A small image classifier, trained from scratch: 32-pixel images, held-out accuracy 86%.
Rows from block 12, named by matrix and row number. Each number is 50 + 10 x the weight over the matrix's rms, rounded and kept within 0 to 99. All counts start at 0.
# short0: shortcut pointwise conv, stride 2 (model.blocks.12.short.0.weight, 1024x512x1x1), inputs 0-127
short0.627:47 48 65 61 55 46 45 56 46 57 52 53 50 41 41 51 47 59 38 36 51 55 45 48 48 47 38 45 50 44 39 39 45 62 48 51 50 54 48 59 45 44 44 56 45 50 56 53 40 50 48 44 47 61 47 43 54 56 50 57 51 34 42 58 44 46 47 42 40 53 46 40 50 40 59 57 52 42 37 53 42 60 44 51 42 53 56 43 49 52 52 62 50 40 55 32 53 47 51 49 55 43 60 49 59 40 42 57 59 50 52 40 50 44 66 59 58 49 59 58 48 49 53 35 44 57 47 56
short0.628:29 41 45 79 54 42 37 45 48 33 53 25 81 35 36 35 45 44 58 43 39 59 53 64 39 53 35 60 56 43 46 44 42 44 57 59 46 33 37 32 49 41 53 45 49 40 65 43 51 38 43 57 50 48 37 52 50 33 57 36 42 41 40 54 39 49 28 51 34 39 45 29 51 28 48 55 42 45 59 38 55 55 49 65 36 46 50 57 53 60 60 40 51 51 29 22 41 45 40 47 41 34 16 54 69 49 30 56 66 60 46 53 56 40 32 45 37 52 39 20 43 40 35 42 40 64 46 49
short0.629:32 51 50 62 53 53 38 31 53 62 50 58 51 41 63 37 51 60 52 58 59 42 54 45 58 49 33 49 32 57 61 41 48 49 57 43 39 47 46 55 55 42 50 52 41 62 50 77 40 42 56 37 85 33 60 60 34 63 62 54 59 57 67 40 54 45 53 41 53 39 37 47 64 38 42 55 36 71 58 62 51 44 67 59 24 56 45 47 47 53 44 31 59 65 45 30 53 61 49 32 38 48 51 65 54 53 64 46 43 60 54 63 63 65 39 64 44 32 61 51 66 56 36 78 52 48 62 55
short0.630:64 39 46 52 44 48 49 47 46 48 57 51 47 36 44 54 35 49 57 41 43 42 52 49 56 39 44 45 52 56 46 50 47 47 53 51 51 46 39 43 39 34 50 51 54 32 60 47 51 33 37 45 44 59 54 47 37 40 29 27 50 50 55 50 38 36 45 51 36 47 49 44 49 39 43 68 35 48 54 60 52 55 35 36 42 46 34 40 45 47 41 51 49 29 51 45 53 55 56 53 26 39 37 54 43 46 28 38 45 33 53 44 32 46 47 55 54 37 64 57 55 48 54 38 54 49 59 60
short0.631:53 47 29 65 48 32 40 36 56 59 55 69 33 51 58 50 44 32 25 52 44 28 57 53 39 58 24 59 37 41 43 34 51 49 46 50 22 45 47 39 46 40 35 58 44 62 51 63 32 21 53 48 64 29 53 53 61 71 62 35 67 41 58 54 68 49 54 46 38 27 51 46 58 29 41 66 58 64 53 59 55 65 72 72 32 57 32 57 47 37 34 57 47 60 21 21 51 59 59 46 30 38 66 57 43 42 71 55 47 51 63 60 60 51 38 48 52 46 69 55 71 54 37 65 50 39 55 44
short0.632:57 45 49 48 48 45 42 45 47 47 51 48 46 46 50 52 41 45 47 49 48 42 48 44 45 48 53 54 51 48 48 47 52 51 45 43 45 45 51 48 50 43 47 49 47 48 51 50 45 44 49 47 45 43 48 48 49 43 50 47 48 50 47 48 47 51 49 51 46 47 43 50 43 43 46 43 50 56 52 48 55 55 46 50 51 46 46 47 46 47 43 49 49 48 51 45 52 50 46 46 44 51 46 44 45 49 50 49 43 43 53 45 53 46 47 49 48 46 44 47 48 46 42 48 49 48 56 44
short0.633:46 49 51 40 46 41 49 48 43 45 50 43 49 49 46 48 43 48 47 43 43 47 43 47 49 39 47 46 46 45 41 47 54 50 41 46 56 49 45 50 44 45 44 47 52 38 48 48 50 50 49 47 37 57 48 42 55 45 51 44 51 46 46 54 54 54 46 50 41 44 53 55 43 48 44 41 48 45 43 45 42 45 44 42 52 48 49 51 47 47 45 52 46 39 46 48 49 54 55 48 48 45 43 46 50 42 39 47 41 43 52 39 41 40 57 48 47 48 49 49 49 39 41 38 44 48 42 49
short0.634:37 57 48 57 30 52 27 47 38 50 63 49 75 40 51 38 74 24 58 50 58 68 60 41 18 61 49 44 62 42 53 59 54 50 57 59 47 37 41 48 51 60 12 43 56 56 45 60 47 54 35 38 51 59 56 56 38 43 67 43 52 51 54 43 47 52 56 40 58 42 33 47 52 45 52 48 54 48 57 58 47 50 53 53 34 60 50 55 59 42 64 31 54 57 30 31 49 46 57 34 46 47 31 30 46 54 34 57 63 68 59 55 55 50 44 34 53 45 41 46 64 43 33 53 51 41 44 51
short0.635:43 63 68 34 50 52 56 35 69 41 50 51 38 57 51 55 20 51 58 56 46 52 40 56 51 49 48 51 59 33 59 56 52 42 45 44 50 55 42 48 65 39 53 35 62 41 57 48 46 72 45 49 34 39 40 57 42 42 50 46 31 73 46 39 56 57 41 62 48 65 42 42 35 59 39 56 51 50 45 35 42 45 64 54 62 22 46 45 51 58 51 58 39 67 44 65 67 59 49 60 33 58 51 45 28 58 62 49 34 44 56 44 33 35 47 41 44 58 45 64 28 48 79 59 43 35 55 53
short0.636:50 46 53 52 47 45 49 48 56 50 52 37 54 45 57 51 48 41 49 41 40 51 46 55 53 50 44 60 46 50 43 40 45 47 36 45 41 37 48 45 39 43 53 45 46 40 38 45 56 44 52 51 39 48 47 40 56 38 47 44 52 34 46 54 45 49 42 52 42 57 57 46 43 48 45 40 56 53 49 53 45 46 43 53 51 60 42 46 49 48 46 53 44 36 46 50 53 42 42 47 41 42 44 49 49 44 43 48 59 47 46 45 52 38 47 49 58 52 54 42 54 40 41 36 45 44 44 53
short0.637:47 56 56 52 35 28 58 43 56 45 55 58 77 39 43 42 71 71 70 37 45 35 59 30 43 65 54 53 58 47 40 68 64 57 54 56 47 48 42 59 37 38 26 47 62 60 39 46 57 32 39 54 48 54 59 42 46 33 55 42 71 50 53 48 55 32 56 42 25 33 36 61 36 39 44 54 51 56 54 57 65 50 48 42 33 39 44 69 46 61 33 68 44 45 67 39 45 59 46 44 40 46 38 47 36 51 51 68 44 42 36 62 70 44 57 57 56 55 24 41 74 55 48 43 68 83 50 66
short0.638:60 47 52 47 48 46 46 38 58 41 56 61 65 49 48 50 46 38 54 45 35 42 53 51 56 45 35 43 56 49 45 54 50 47 54 56 50 41 49 34 43 44 38 48 35 45 43 45 44 39 56 56 42 55 49 45 61 37 43 52 49 48 54 53 57 43 28 44 44 39 46 40 44 37 34 31 51 39 57 52 46 61 44 45 45 37 39 54 39 45 41 55 47 50 51 47 67 62 46 47 39 44 47 45 50 41 43 55 48 44 50 64 41 44 55 40 45 44 33 34 52 56 36 57 50 45 54 66
short0.639:24 45 29 57 57 50 53 37 48 43 42 63 29 54 52 32 52 45 56 42 47 46 53 52 45 52 35 64 41 65 58 43 25 55 62 45 38 46 51 52 45 48 69 69 45 58 41 66 50 24 56 28 72 26 56 66 31 41 53 64 53 49 62 41 56 56 14 58 54 43 42 53 51 39 53 42 45 59 58 51 62 46 54 53 37 52 50 57 34 68 46 25 44 75 64 53 44 48 45 44 44 56 49 64 52 43 65 46 47 59 47 60 43 60 29 65 64 45 59 42 50 54 17 73 58 48 56 57
short0.640:37 52 58 46 56 38 43 61 63 35 48 59 46 46 62 53 45 34 57 45 47 51 54 63 38 44 48 58 40 47 46 26 65 58 34 47 56 46 46 29 55 49 32 44 47 56 54 51 59 42 66 26 46 55 35 56 74 44 41 34 57 53 57 70 49 61 36 49 42 51 72 62 35 45 46 40 52 60 47 62 51 47 39 50 51 61 43 59 50 42 37 48 58 50 50 54 52 74 43 51 45 47 34 40 72 51 32 30 36 42 48 46 73 57 43 56 40 53 45 44 65 49 39 38 50 48 61 54
short0.641:54 36 40 50 44 55 54 38 45 41 56 42 49 54 41 43 47 60 58 44 45 56 57 49 38 40 54 38 61 66 44 65 48 48 46 41 58 48 46 57 50 42 46 31 54 37 55 44 46 42 53 51 37 48 48 39 58 32 58 49 46 54 53 52 36 49 53 47 49 38 51 60 46 37 39 37 35 46 51 40 44 46 38 38 46 44 43 47 47 43 55 55 37 31 53 58 35 42 36 56 37 52 43 45 53 52 27 50 53 45 48 53 52 50 57 54 54 62 52 55 44 42 51 41 59 54 44 40
short0.642:41 44 48 47 40 50 52 37 43 35 56 51 52 47 48 45 55 48 50 44 43 52 36 57 52 45 43 43 48 53 49 52 51 51 42 44 44 42 51 56 42 35 59 33 57 50 51 54 44 41 55 46 49 55 44 50 55 37 48 55 53 37 51 56 38 45 52 40 40 52 56 44 35 30 33 32 34 53 62 46 52 39 35 43 43 62 43 62 51 57 49 58 44 43 55 50 46 43 52 46 33 50 32 36 62 50 29 43 56 46 36 56 54 53 58 50 53 55 61 40 59 55 41 37 37 58 50 47
short0.643:50 49 58 41 56 47 43 50 57 46 59 51 52 41 35 53 42 33 63 47 49 48 56 42 41 55 50 44 44 47 50 56 59 41 41 35 41 44 48 47 47 61 43 51 54 44 45 50 41 48 66 48 34 51 65 46 43 31 51 46 53 45 52 47 42 41 43 36 51 49 48 47 44 49 41 38 47 48 50 47 53 67 55 54 41 64 40 37 46 47 42 42 43 44 53 48 47 54 40 47 42 44 62 41 44 39 49 38 58 48 52 42 56 49 46 42 48 46 51 34 57 43 44 46 39 41 61 47
short0.644:54 44 33 45 63 45 42 58 43 55 47 40 39 61 47 34 37 51 59 41 62 37 50 32 49 45 51 60 38 47 61 43 50 48 66 34 29 54 59 51 27 55 63 71 34 62 30 54 48 66 62 33 60 34 52 48 26 50 43 61 54 41 64 56 58 58 64 56 52 56 27 51 52 64 57 49 50 61 62 52 63 61 61 45 56 39 58 35 31 49 35 43 43 52 77 46 28 47 28 49 65 46 49 56 48 43 59 38 60 43 28 53 48 49 46 64 63 35 47 52 54 65 31 55 48 47 47 38
short0.645:74 52 46 48 57 54 60 71 52 63 47 64 49 54 32 44 66 58 46 46 75 42 42 40 47 35 63 38 37 64 15 55 53 53 42 32 38 59 56 59 43 60 34 44 52 62 47 48 58 48 51 46 47 49 50 43 39 62 44 65 49 41 51 30 35 30 79 47 35 44 53 52 59 54 55 55 61 54 47 53 68 54 42 32 56 59 54 52 43 55 40 35 47 30 57 36 32 30 51 59 68 30 64 55 51 43 48 49 59 29 49 51 51 56 37 51 43 58 56 48 47 47 56 41 35 57 49 26
short0.646:38 36 50 65 61 55 55 74 43 58 35 51 57 54 43 45 48 34 39 48 60 51 35 43 46 36 56 63 45 47 50 41 31 43 60 50 32 53 43 36 53 61 52 50 17 56 55 29 43 46 58 47 33 67 30 59 48 66 50 56 41 53 57 38 32 55 43 41 54 45 50 21 49 53 70 72 60 42 52 44 60 60 52 65 56 50 55 52 43 58 53 45 48 39 58 45 37 43 50 46 73 40 52 50 65 31 47 45 77 53 51 42 48 27 43 52 44 36 44 36 50 49 58 40 53 60 26 26
short0.647:42 39 43 65 50 47 44 52 32 39 52 25 69 38 38 44 47 30 58 50 38 51 49 37 42 51 45 41 56 43 44 44 49 49 51 57 41 26 48 23 44 56 41 47 46 39 54 34 57 38 41 54 39 32 48 43 59 33 56 30 48 44 46 56 40 52 43 55 48 36 38 34 51 27 52 39 38 43 52 45 47 52 47 66 45 70 47 51 60 55 50 58 52 45 37 36 47 47 52 40 44 33 36 47 58 51 33 57 63 54 54 25 57 14 47 50 55 49 55 36 45 40 37 32 42 59 28 52
short0.648:52 52 37 60 45 46 66 45 54 53 47 63 30 47 65 51 40 50 41 28 48 39 62 45 50 80 34 58 37 47 38 28 59 56 38 68 43 46 47 53 49 31 49 67 48 47 51 49 65 47 38 67 57 37 74 51 27 58 37 43 64 41 50 25 69 62 40 69 31 44 41 50 58 60 43 63 52 55 49 51 36 47 58 56 48 56 46 38 51 67 44 47 55 63 37 67 62 49 52 60 41 66 44 58 32 55 72 74 39 52 47 43 55 50 30 44 48 43 58 67 57 46 50 56 61 59 35 66
short0.649:59 31 41 52 50 35 52 43 51 46 54 54 52 53 37 48 51 41 52 42 40 34 48 48 61 48 45 58 61 53 54 47 63 52 63 46 43 39 55 47 36 40 46 48 37 55 50 50 40 39 50 53 52 35 48 44 52 32 39 54 43 44 58 46 53 48 46 46 35 42 53 48 48 49 43 28 48 55 53 52 64 48 42 47 46 55 45 63 40 39 35 63 46 47 50 48 49 59 45 54 44 50 50 49 42 42 41 44 43 37 46 55 55 40 52 58 42 38 41 39 53 61 30 49 51 55 56 54
short0.650:55 42 75 45 46 41 62 51 50 38 40 42 29 48 52 54 54 45 45 39 29 37 34 54 47 50 54 58 45 20 36 43 47 41 50 50 59 37 44 50 46 44 44 49 42 49 40 32 37 48 48 58 49 59 36 37 46 39 44 32 43 46 53 41 30 57 33 37 43 53 58 28 43 44 54 36 51 28 38 30 58 44 52 61 46 48 43 48 42 34 46 36 62 52 45 27 41 38 44 38 41 36 38 52 52 48 61 52 51 43 44 55 44 31 51 19 43 49 50 34 48 37 35 42 60 49 53 52
short0.651:67 44 71 36 50 51 46 29 65 47 46 68 47 42 36 41 37 13 47 73 34 48 47 45 53 58 50 55 57 57 75 46 82 53 60 48 57 45 50 38 61 45 35 38 47 48 48 49 32 49 60 50 56 55 51 72 53 45 45 55 38 65 64 46 70 64 25 58 61 54 48 56 38 33 48 29 49 49 60 35 54 46 32 37 44 42 47 61 42 39 49 50 46 64 55 57 64 67 61 59 48 64 58 38 35 49 44 33 34 46 71 58 36 40 38 50 38 57 30 31 47 60 41 51 51 40 66 64
short0.652:53 52 46 48 42 42 50 40 49 57 59 52 66 48 60 41 34 51 49 47 45 46 59 43 65 38 59 45 41 53 50 32 60 61 19 41 55 43 45 35 48 68 56 55 40 49 39 56 54 60 54 45 35 43 67 55 56 52 30 45 43 62 52 50 62 69 54 60 50 50 49 61 51 63 43 39 50 56 44 70 38 74 53 33 76 37 37 28 31 48 46 45 26 56 48 51 40 51 36 52 47 39 39 39 44 40 42 54 34 46 48 43 46 43 43 68 51 38 37 57 59 55 36 43 50 31 38 28
short0.653:56 50 50 52 53 41 50 49 43 48 48 50 52 48 47 52 48 51 47 46 49 44 53 52 55 49 47 49 48 48 47 41 55 50 44 46 48 48 48 49 45 48 48 51 49 45 50 49 47 48 55 48 42 48 54 44 52 46 50 48 48 46 50 51 50 45 51 45 45 51 50 50 44 53 50 46 49 51 50 49 47 51 48 48 49 51 48 48 43 49 46 50 47 41 46 48 53 50 49 49 46 49 46 50 51 49 47 50 47 41 52 45 46 43 51 49 51 47 50 46 51 46 47 41 49 52 49 47
short0.654:55 48 54 49 42 54 50 33 52 40 48 47 51 42 55 42 44 50 61 56 49 52 58 56 45 55 50 59 48 55 47 52 65 57 48 49 53 53 50 51 58 53 52 41 50 55 39 51 49 52 49 43 51 52 43 50 49 33 36 51 53 54 56 49 50 53 51 43 52 48 56 59 50 54 42 42 35 54 60 55 49 46 45 47 47 51 29 48 49 45 53 43 40 59 56 45 50 49 54 46 34 51 34 40 54 53 54 40 38 53 53 60 54 62 51 56 47 54 53 44 50 53 51 51 56 40 56 42
short0.655:49 53 46 55 34 53 62 49 74 37 39 73 47 50 32 46 49 52 61 53 52 61 63 52 38 37 49 52 55 61 63 67 55 54 49 36 70 58 59 64 52 60 39 46 70 42 40 49 33 52 66 35 43 53 50 52 48 45 59 60 54 50 49 48 46 46 48 38 56 30 51 57 49 36 41 57 30 58 56 43 51 40 51 39 22 52 64 62 42 45 58 62 52 44 58 79 52 51 50 85 46 64 55 48 54 68 39 62 37 49 49 73 44 67 71 46 73 49 48 40 51 50 65 59 36 50 56 43
short0.656:56 64 47 67 60 54 32 49 59 55 65 69 43 65 54 34 67 53 76 37 69 38 66 56 41 51 52 60 62 53 35 56 62 64 74 48 44 49 64 53 40 55 62 65 65 73 46 66 61 36 66 33 64 43 29 40 48 54 43 57 62 41 85 55 47 38 61 34 37 47 47 61 67 49 72 34 39 68 84 58 66 61 56 50 48 59 54 51 53 42 38 45 58 50 61 28 39 32 43 54 52 50 62 58 46 65 50 32 51 51 49 69 68 60 48 74 61 48 54 36 61 58 40 53 52 63 70 68
short0.657:39 40 49 44 52 36 39 46 41 42 38 33 46 34 30 43 50 50 44 43 44 35 48 37 37 66 53 33 35 48 26 47 28 56 29 60 71 29 55 36 62 35 49 48 41 54 36 47 32 49 36 56 42 68 44 39 56 46 50 53 38 58 48 59 56 63 45 37 37 28 40 61 28 43 45 30 46 60 47 58 47 39 32 42 44 31 49 50 48 35 45 57 50 44 49 52 37 46 59 44 49 29 46 40 24 54 59 50 30 56 50 40 60 42 55 62 37 39 52 32 44 49 43 34 45 59 45 30
short0.658:51 38 35 48 42 39 39 33 69 41 63 54 45 44 46 42 44 50 52 42 35 34 53 47 42 51 38 37 52 47 46 49 38 53 45 41 32 45 48 48 39 40 45 39 45 47 47 43 43 35 43 39 50 36 45 41 49 50 50 45 57 51 59 41 42 38 39 48 40 38 49 38 39 44 39 57 46 49 48 47 53 59 41 45 45 37 41 41 35 38 34 53 36 48 47 53 50 44 61 53 37 36 54 34 42 54 54 55 37 42 50 56 57 44 51 44 48 43 46 46 54 55 46 50 41 47 47 47
short0.659:49 54 77 42 43 34 42 57 47 62 54 27 34 44 59 70 35 58 49 52 49 37 50 61 62 53 67 57 47 37 53 40 79 42 47 59 49 30 49 43 51 61 58 55 54 40 61 31 43 33 41 53 49 61 53 46 41 46 47 44 49 42 26 41 64 32 58 36 48 58 54 41 34 57 62 36 50 42 47 33 40 40 36 52 62 54 51 43 53 51 37 33 59 46 31 50 70 76 50 42 48 55 50 66 40 43 55 36 37 40 65 38 42 33 47 53 42 51 44 55 21 49 46 42 55 46 33 53
short0.660:59 52 58 60 48 30 56 30 59 42 60 52 48 41 49 42 64 69 56 48 48 44 52 30 30 38 31 68 36 41 36 53 59 37 47 47 43 57 63 52 43 34 35 37 67 41 22 54 63 30 51 47 47 57 56 41 59 33 62 58 62 42 55 49 48 41 56 47 30 57 46 54 55 40 20 56 34 56 62 32 59 60 52 47 36 46 47 64 39 36 48 40 43 47 64 36 47 55 41 51 30 42 23 50 48 56 58 56 41 38 34 71 46 57 37 42 69 42 44 62 52 45 55 40 35 61 58 53
short0.661:54 36 43 45 46 40 47 58 54 57 39 44 63 59 52 64 57 63 39 34 50 54 55 64 64 58 59 32 23 39 35 52 35 53 36 51 42 67 41 57 48 33 56 52 36 43 76 48 37 35 36 50 36 55 42 35 18 59 30 40 59 39 48 49 33 34 60 55 31 38 55 29 60 40 54 61 45 39 37 44 52 50 55 43 41 47 35 32 52 44 53 38 54 32 33 66 67 33 61 65 53 44 58 55 42 45 58 31 59 42 56 39 36 57 43 44 47 56 78 54 50 40 61 42 50 52 24 49
short0.662:41 58 54 41 42 54 52 48 34 40 55 41 57 63 50 52 54 60 56 49 42 54 54 56 40 42 44 48 60 60 40 63 56 46 45 41 59 44 52 57 37 52 53 46 53 38 49 40 47 49 41 53 32 46 62 42 64 41 48 53 49 30 48 53 51 46 49 54 52 53 67 47 43 53 45 46 45 41 48 56 56 39 38 35 50 48 47 40 55 62 52 62 48 23 48 59 47 49 44 56 47 42 45 47 62 44 35 59 56 31 34 44 52 41 63 48 37 61 47 57 44 44 51 39 42 47 41 53
short0.663:35 50 51 53 59 47 42 42 38 47 49 15 53 37 57 64 28 67 68 28 53 39 48 38 60 22 51 49 28 29 52 48 57 49 49 31 49 46 57 47 37 55 63 51 50 60 63 59 47 45 59 36 62 72 47 50 24 34 37 32 55 52 54 47 41 56 56 56 58 31 39 54 63 56 43 53 33 69 60 50 61 51 51 31 51 34 53 21 45 58 41 40 55 43 49 34 58 54 52 35 33 47 45 50 51 44 48 33 56 35 46 44 57 62 52 69 42 36 49 69 42 57 50 48 51 37 52 27
short0.664:29 58 58 59 29 60 50 54 43 45 65 31 62 62 39 45 55 41 51 58 50 54 66 71 35 70 57 57 60 44 57 54 50 43 61 66 47 58 52 36 54 52 47 52 44 40 54 58 45 66 27 54 47 39 39 49 40 41 53 42 55 61 56 49 41 54 23 41 32 62 56 64 65 30 59 53 46 55 42 45 54 56 54 64 35 39 63 78 70 68 52 54 60 64 44 30 38 32 45 48 56 77 28 57 63 65 46 55 59 78 66 49 61 39 47 54 47 59 55 65 43 43 55 43 59 52 54 53
short0.665:34 52 51 59 52 39 41 20 48 51 41 55 51 38 63 41 56 54 40 54 59 30 79 50 55 43 33 58 45 51 58 41 70 63 62 48 43 47 59 65 53 41 46 51 61 67 65 58 43 50 44 57 80 50 69 55 38 61 47 40 58 54 58 37 57 51 44 46 56 45 40 57 58 54 38 61 43 69 64 67 55 21 68 62 27 39 48 58 38 29 41 46 61 61 36 29 61 73 59 49 38 54 51 58 58 65 55 56 42 46 68 51 69 68 43 43 38 34 45 56 58 62 51 49 61 41 43 45
short0.666:73 55 56 35 48 37 33 55 49 48 48 57 46 38 44 71 37 43 57 42 53 30 41 39 59 48 45 54 53 45 34 49 57 48 49 44 33 51 44 50 42 39 37 46 25 38 46 44 52 63 63 41 46 30 54 48 66 61 48 31 48 42 47 62 53 42 57 54 37 56 28 33 45 68 48 52 46 50 49 38 48 49 60 54 55 51 35 46 42 43 34 39 42 48 55 53 47 42 40 42 51 42 44 49 37 40 64 51 37 50 41 53 42 47 33 41 67 42 57 55 49 53 49 58 49 44 54 49
short0.667:42 34 50 50 40 53 63 51 49 42 35 63 58 50 21 50 46 45 61 41 42 59 44 49 27 36 46 29 37 71 33 76 55 61 38 35 55 56 52 61 49 58 36 40 60 29 44 55 48 67 67 37 31 45 44 46 38 39 61 65 37 53 45 39 33 51 62 46 51 43 49 40 48 34 38 38 31 49 54 32 51 34 46 50 36 82 50 60 45 44 54 55 41 34 63 70 43 27 37 77 44 58 64 47 57 44 22 53 40 44 46 50 45 45 69 52 64 61 54 54 40 40 68 37 37 43 58 50
short0.668:38 55 48 40 67 52 41 38 49 42 42 31 59 50 46 37 45 53 56 47 46 62 49 54 39 39 59 50 55 49 60 56 62 37 51 53 58 49 49 49 54 56 59 32 54 38 35 47 43 49 50 52 53 71 41 42 54 41 49 54 51 45 35 47 27 52 50 38 54 44 58 59 51 34 32 36 40 54 52 50 59 28 39 47 40 58 59 37 49 53 60 44 54 33 50 44 49 61 56 45 46 55 37 49 63 37 34 31 48 60 41 53 39 52 46 56 56 57 47 50 42 52 37 46 41 21 67 56
short0.669:52 53 47 59 44 21 43 26 54 54 55 75 25 44 57 50 58 55 37 48 48 37 60 65 38 57 27 62 42 54 55 26 53 51 49 54 37 55 46 54 50 29 43 49 44 57 43 59 48 32 44 41 66 36 64 54 56 71 57 32 61 45 49 46 55 45 42 60 30 55 48 50 62 47 47 61 51 73 58 51 51 51 71 60 37 51 36 49 31 41 40 34 36 54 38 42 43 51 52 41 25 46 58 53 40 49 71 52 45 53 52 58 53 52 41 58 51 22 64 64 70 52 46 63 50 47 50 51
short0.670:43 43 29 51 43 53 36 47 74 49 49 65 36 51 45 37 44 52 53 31 52 33 49 42 58 52 44 41 45 60 33 36 17 57 50 37 34 55 53 47 47 44 58 58 41 59 51 49 44 44 51 32 56 32 41 39 34 55 47 61 65 58 54 49 44 33 42 57 36 41 44 41 60 56 68 50 54 64 62 41 57 63 50 26 54 26 60 56 37 50 43 52 44 59 45 44 47 43 59 41 57 49 75 42 58 68 67 74 29 48 39 54 60 52 52 55 43 45 47 42 51 60 52 64 54 39 56 55
short0.671:58 28 33 44 49 59 51 54 53 42 48 67 68 67 44 56 43 16 38 50 55 41 45 48 45 49 34 49 49 54 49 34 41 58 57 24 13 43 54 28 53 39 52 47 46 59 57 53 40 52 59 43 51 21 42 51 55 48 54 64 28 64 56 48 50 46 53 59 35 33 33 50 56 39 33 16 51 47 62 53 57 43 46 46 50 55 56 58 39 62 30 60 46 54 59 44 44 54 23 45 60 43 57 51 53 63 50 53 48 35 44 62 45 44 48 50 51 53 47 34 47 53 34 61 60 46 59 46
short0.672:50 45 48 46 44 47 58 43 48 46 46 48 49 45 56 53 42 49 42 43 45 47 40 53 56 51 47 55 38 43 40 37 51 51 28 46 52 45 44 55 47 39 43 42 36 40 60 54 37 29 52 44 51 56 49 44 42 58 40 41 42 50 40 53 53 57 59 48 45 38 49 44 40 32 37 63 44 56 46 48 46 51 47 48 49 47 40 40 43 45 48 48 45 44 39 55 58 44 58 46 42 42 46 52 50 47 47 36 50 48 57 45 49 47 58 53 54 45 60 52 47 42 51 40 44 42 48 39
short0.673:48 50 49 50 47 50 55 55 47 50 52 38 47 54 47 52 47 43 52 45 42 48 43 52 53 42 51 59 49 47 48 50 48 45 46 45 48 45 49 45 41 44 52 52 45 51 50 33 53 41 52 49 43 47 50 47 47 37 50 41 54 46 50 46 43 49 48 46 50 45 47 43 43 44 46 39 50 45 41 49 51 55 44 44 47 44 51 48 48 57 49 48 47 40 53 44 42 46 41 45 49 47 43 52 47 46 44 44 50 39 38 47 48 44 46 46 45 46 48 47 47 50 40 46 47 51 52 39
short0.674:58 45 66 55 45 46 43 35 51 48 62 52 44 40 50 48 32 46 62 44 47 30 61 49 56 45 45 50 54 57 53 53 66 47 55 46 48 36 57 51 38 42 48 52 55 36 39 41 39 39 59 46 54 49 68 58 54 38 41 37 37 51 58 45 70 47 44 49 50 48 50 52 36 52 43 35 40 41 57 50 59 58 43 40 55 32 43 52 36 38 35 43 47 59 38 49 62 64 52 58 31 32 41 43 49 45 56 41 39 38 53 43 46 36 44 58 39 45 45 49 40 47 40 57 47 51 38 59
short0.675:57 58 53 44 49 44 34 49 52 60 74 54 46 54 63 76 36 52 47 53 61 46 37 55 54 38 52 42 52 53 46 46 60 37 34 45 43 59 45 54 52 47 39 41 35 44 55 58 33 65 56 40 33 36 54 40 44 62 45 35 42 58 37 44 56 35 58 56 50 66 52 54 37 63 48 69 58 59 50 47 51 56 40 39 55 34 36 26 52 55 47 41 31 37 48 43 59 53 55 48 50 27 34 38 50 50 50 47 55 41 50 38 37 28 41 53 65 52 63 51 57 37 57 40 33 46 40 44
short0.676:61 50 56 47 43 34 41 48 57 63 52 36 52 35 61 76 33 61 44 44 51 43 55 53 69 39 52 52 47 21 36 51 58 42 38 44 46 60 45 53 47 43 48 48 25 43 55 46 33 52 58 39 28 59 51 35 38 60 31 20 40 54 39 44 57 32 58 52 45 59 39 53 45 52 44 68 50 44 32 48 38 52 47 40 48 22 31 39 36 41 45 31 36 39 40 51 74 50 70 34 40 40 39 41 49 48 60 38 55 29 55 26 48 40 39 43 46 34 54 58 39 42 62 43 34 49 36 37
short0.677:49 49 54 51 53 44 45 51 47 45 48 46 51 49 52 51 47 45 53 47 46 45 43 55 58 49 51 51 43 47 46 46 46 51 35 43 49 48 49 47 42 38 49 49 48 43 48 45 45 48 57 50 42 46 53 46 46 44 49 51 46 50 45 50 49 48 55 49 46 45 50 47 43 46 47 40 50 44 43 41 49 55 45 46 55 55 43 48 45 49 43 52 48 44 45 48 49 48 48 49 51 40 46 48 46 48 41 52 42 45 45 40 48 45 52 45 53 47 49 48 49 40 43 39 47 49 47 50
short0.678:63 36 42 50 36 34 44 36 65 55 58 59 47 63 41 43 47 29 42 45 39 47 44 59 53 58 32 46 59 49 46 43 61 57 55 43 49 40 45 40 52 34 45 39 46 38 54 42 47 40 44 42 41 42 43 41 58 33 45 50 46 61 50 45 46 58 42 54 41 43 58 51 39 43 38 20 55 44 47 38 43 65 33 40 39 44 38 44 29 41 42 56 29 49 50 51 61 55 38 60 32 49 49 43 50 48 37 44 48 42 63 61 47 34 54 42 57 54 46 29 61 54 33 54 53 48 53 56
short0.679:44 32 35 37 48 72 68 39 40 46 46 41 54 40 60 49 39 52 50 38 53 57 51 40 50 76 59 67 44 48 48 63 37 53 48 59 46 55 47 48 52 53 61 48 54 48 42 45 47 54 60 55 32 55 51 43 48 44 64 39 57 53 41 47 60 65 57 54 66 40 45 55 38 35 41 40 48 46 51 34 51 34 44 54 57 57 55 44 62 46 56 48 53 52 50 53 33 43 68 44 48 65 47 57 46 53 65 51 43 65 31 28 43 57 50 56 49 56 60 63 43 46 64 42 66 23 50 38
short0.680:31 41 38 54 47 63 50 45 42 44 58 44 62 58 69 37 51 39 41 56 57 57 51 48 55 49 45 47 34 55 40 46 46 59 41 62 55 36 54 35 53 61 55 54 55 64 38 54 55 30 46 64 52 45 52 30 54 39 45 51 47 47 52 55 36 50 39 39 52 31 40 53 39 62 42 48 50 59 74 62 73 25 45 55 41 32 62 33 70 43 57 56 62 34 44 35 45 56 35 32 41 46 46 57 60 65 43 67 50 49 56 48 66 54 45 58 25 62 29 35 47 65 36 40 43 58 45 32
short0.681:58 51 53 50 50 43 52 48 47 49 50 52 53 51 51 48 46 48 46 48 43 46 47 48 47 48 50 58 52 49 46 46 53 50 44 47 51 48 46 51 44 44 46 46 48 44 46 48 47 46 48 48 41 53 47 46 53 45 49 48 52 49 49 53 49 48 49 46 47 47 49 51 49 46 52 44 51 50 47 50 50 49 47 49 48 54 48 49 45 53 45 51 46 43 48 50 48 50 47 49 47 50 47 56 46 44 45 47 47 43 50 47 48 44 50 49 56 46 47 51 52 45 46 45 48 50 47 48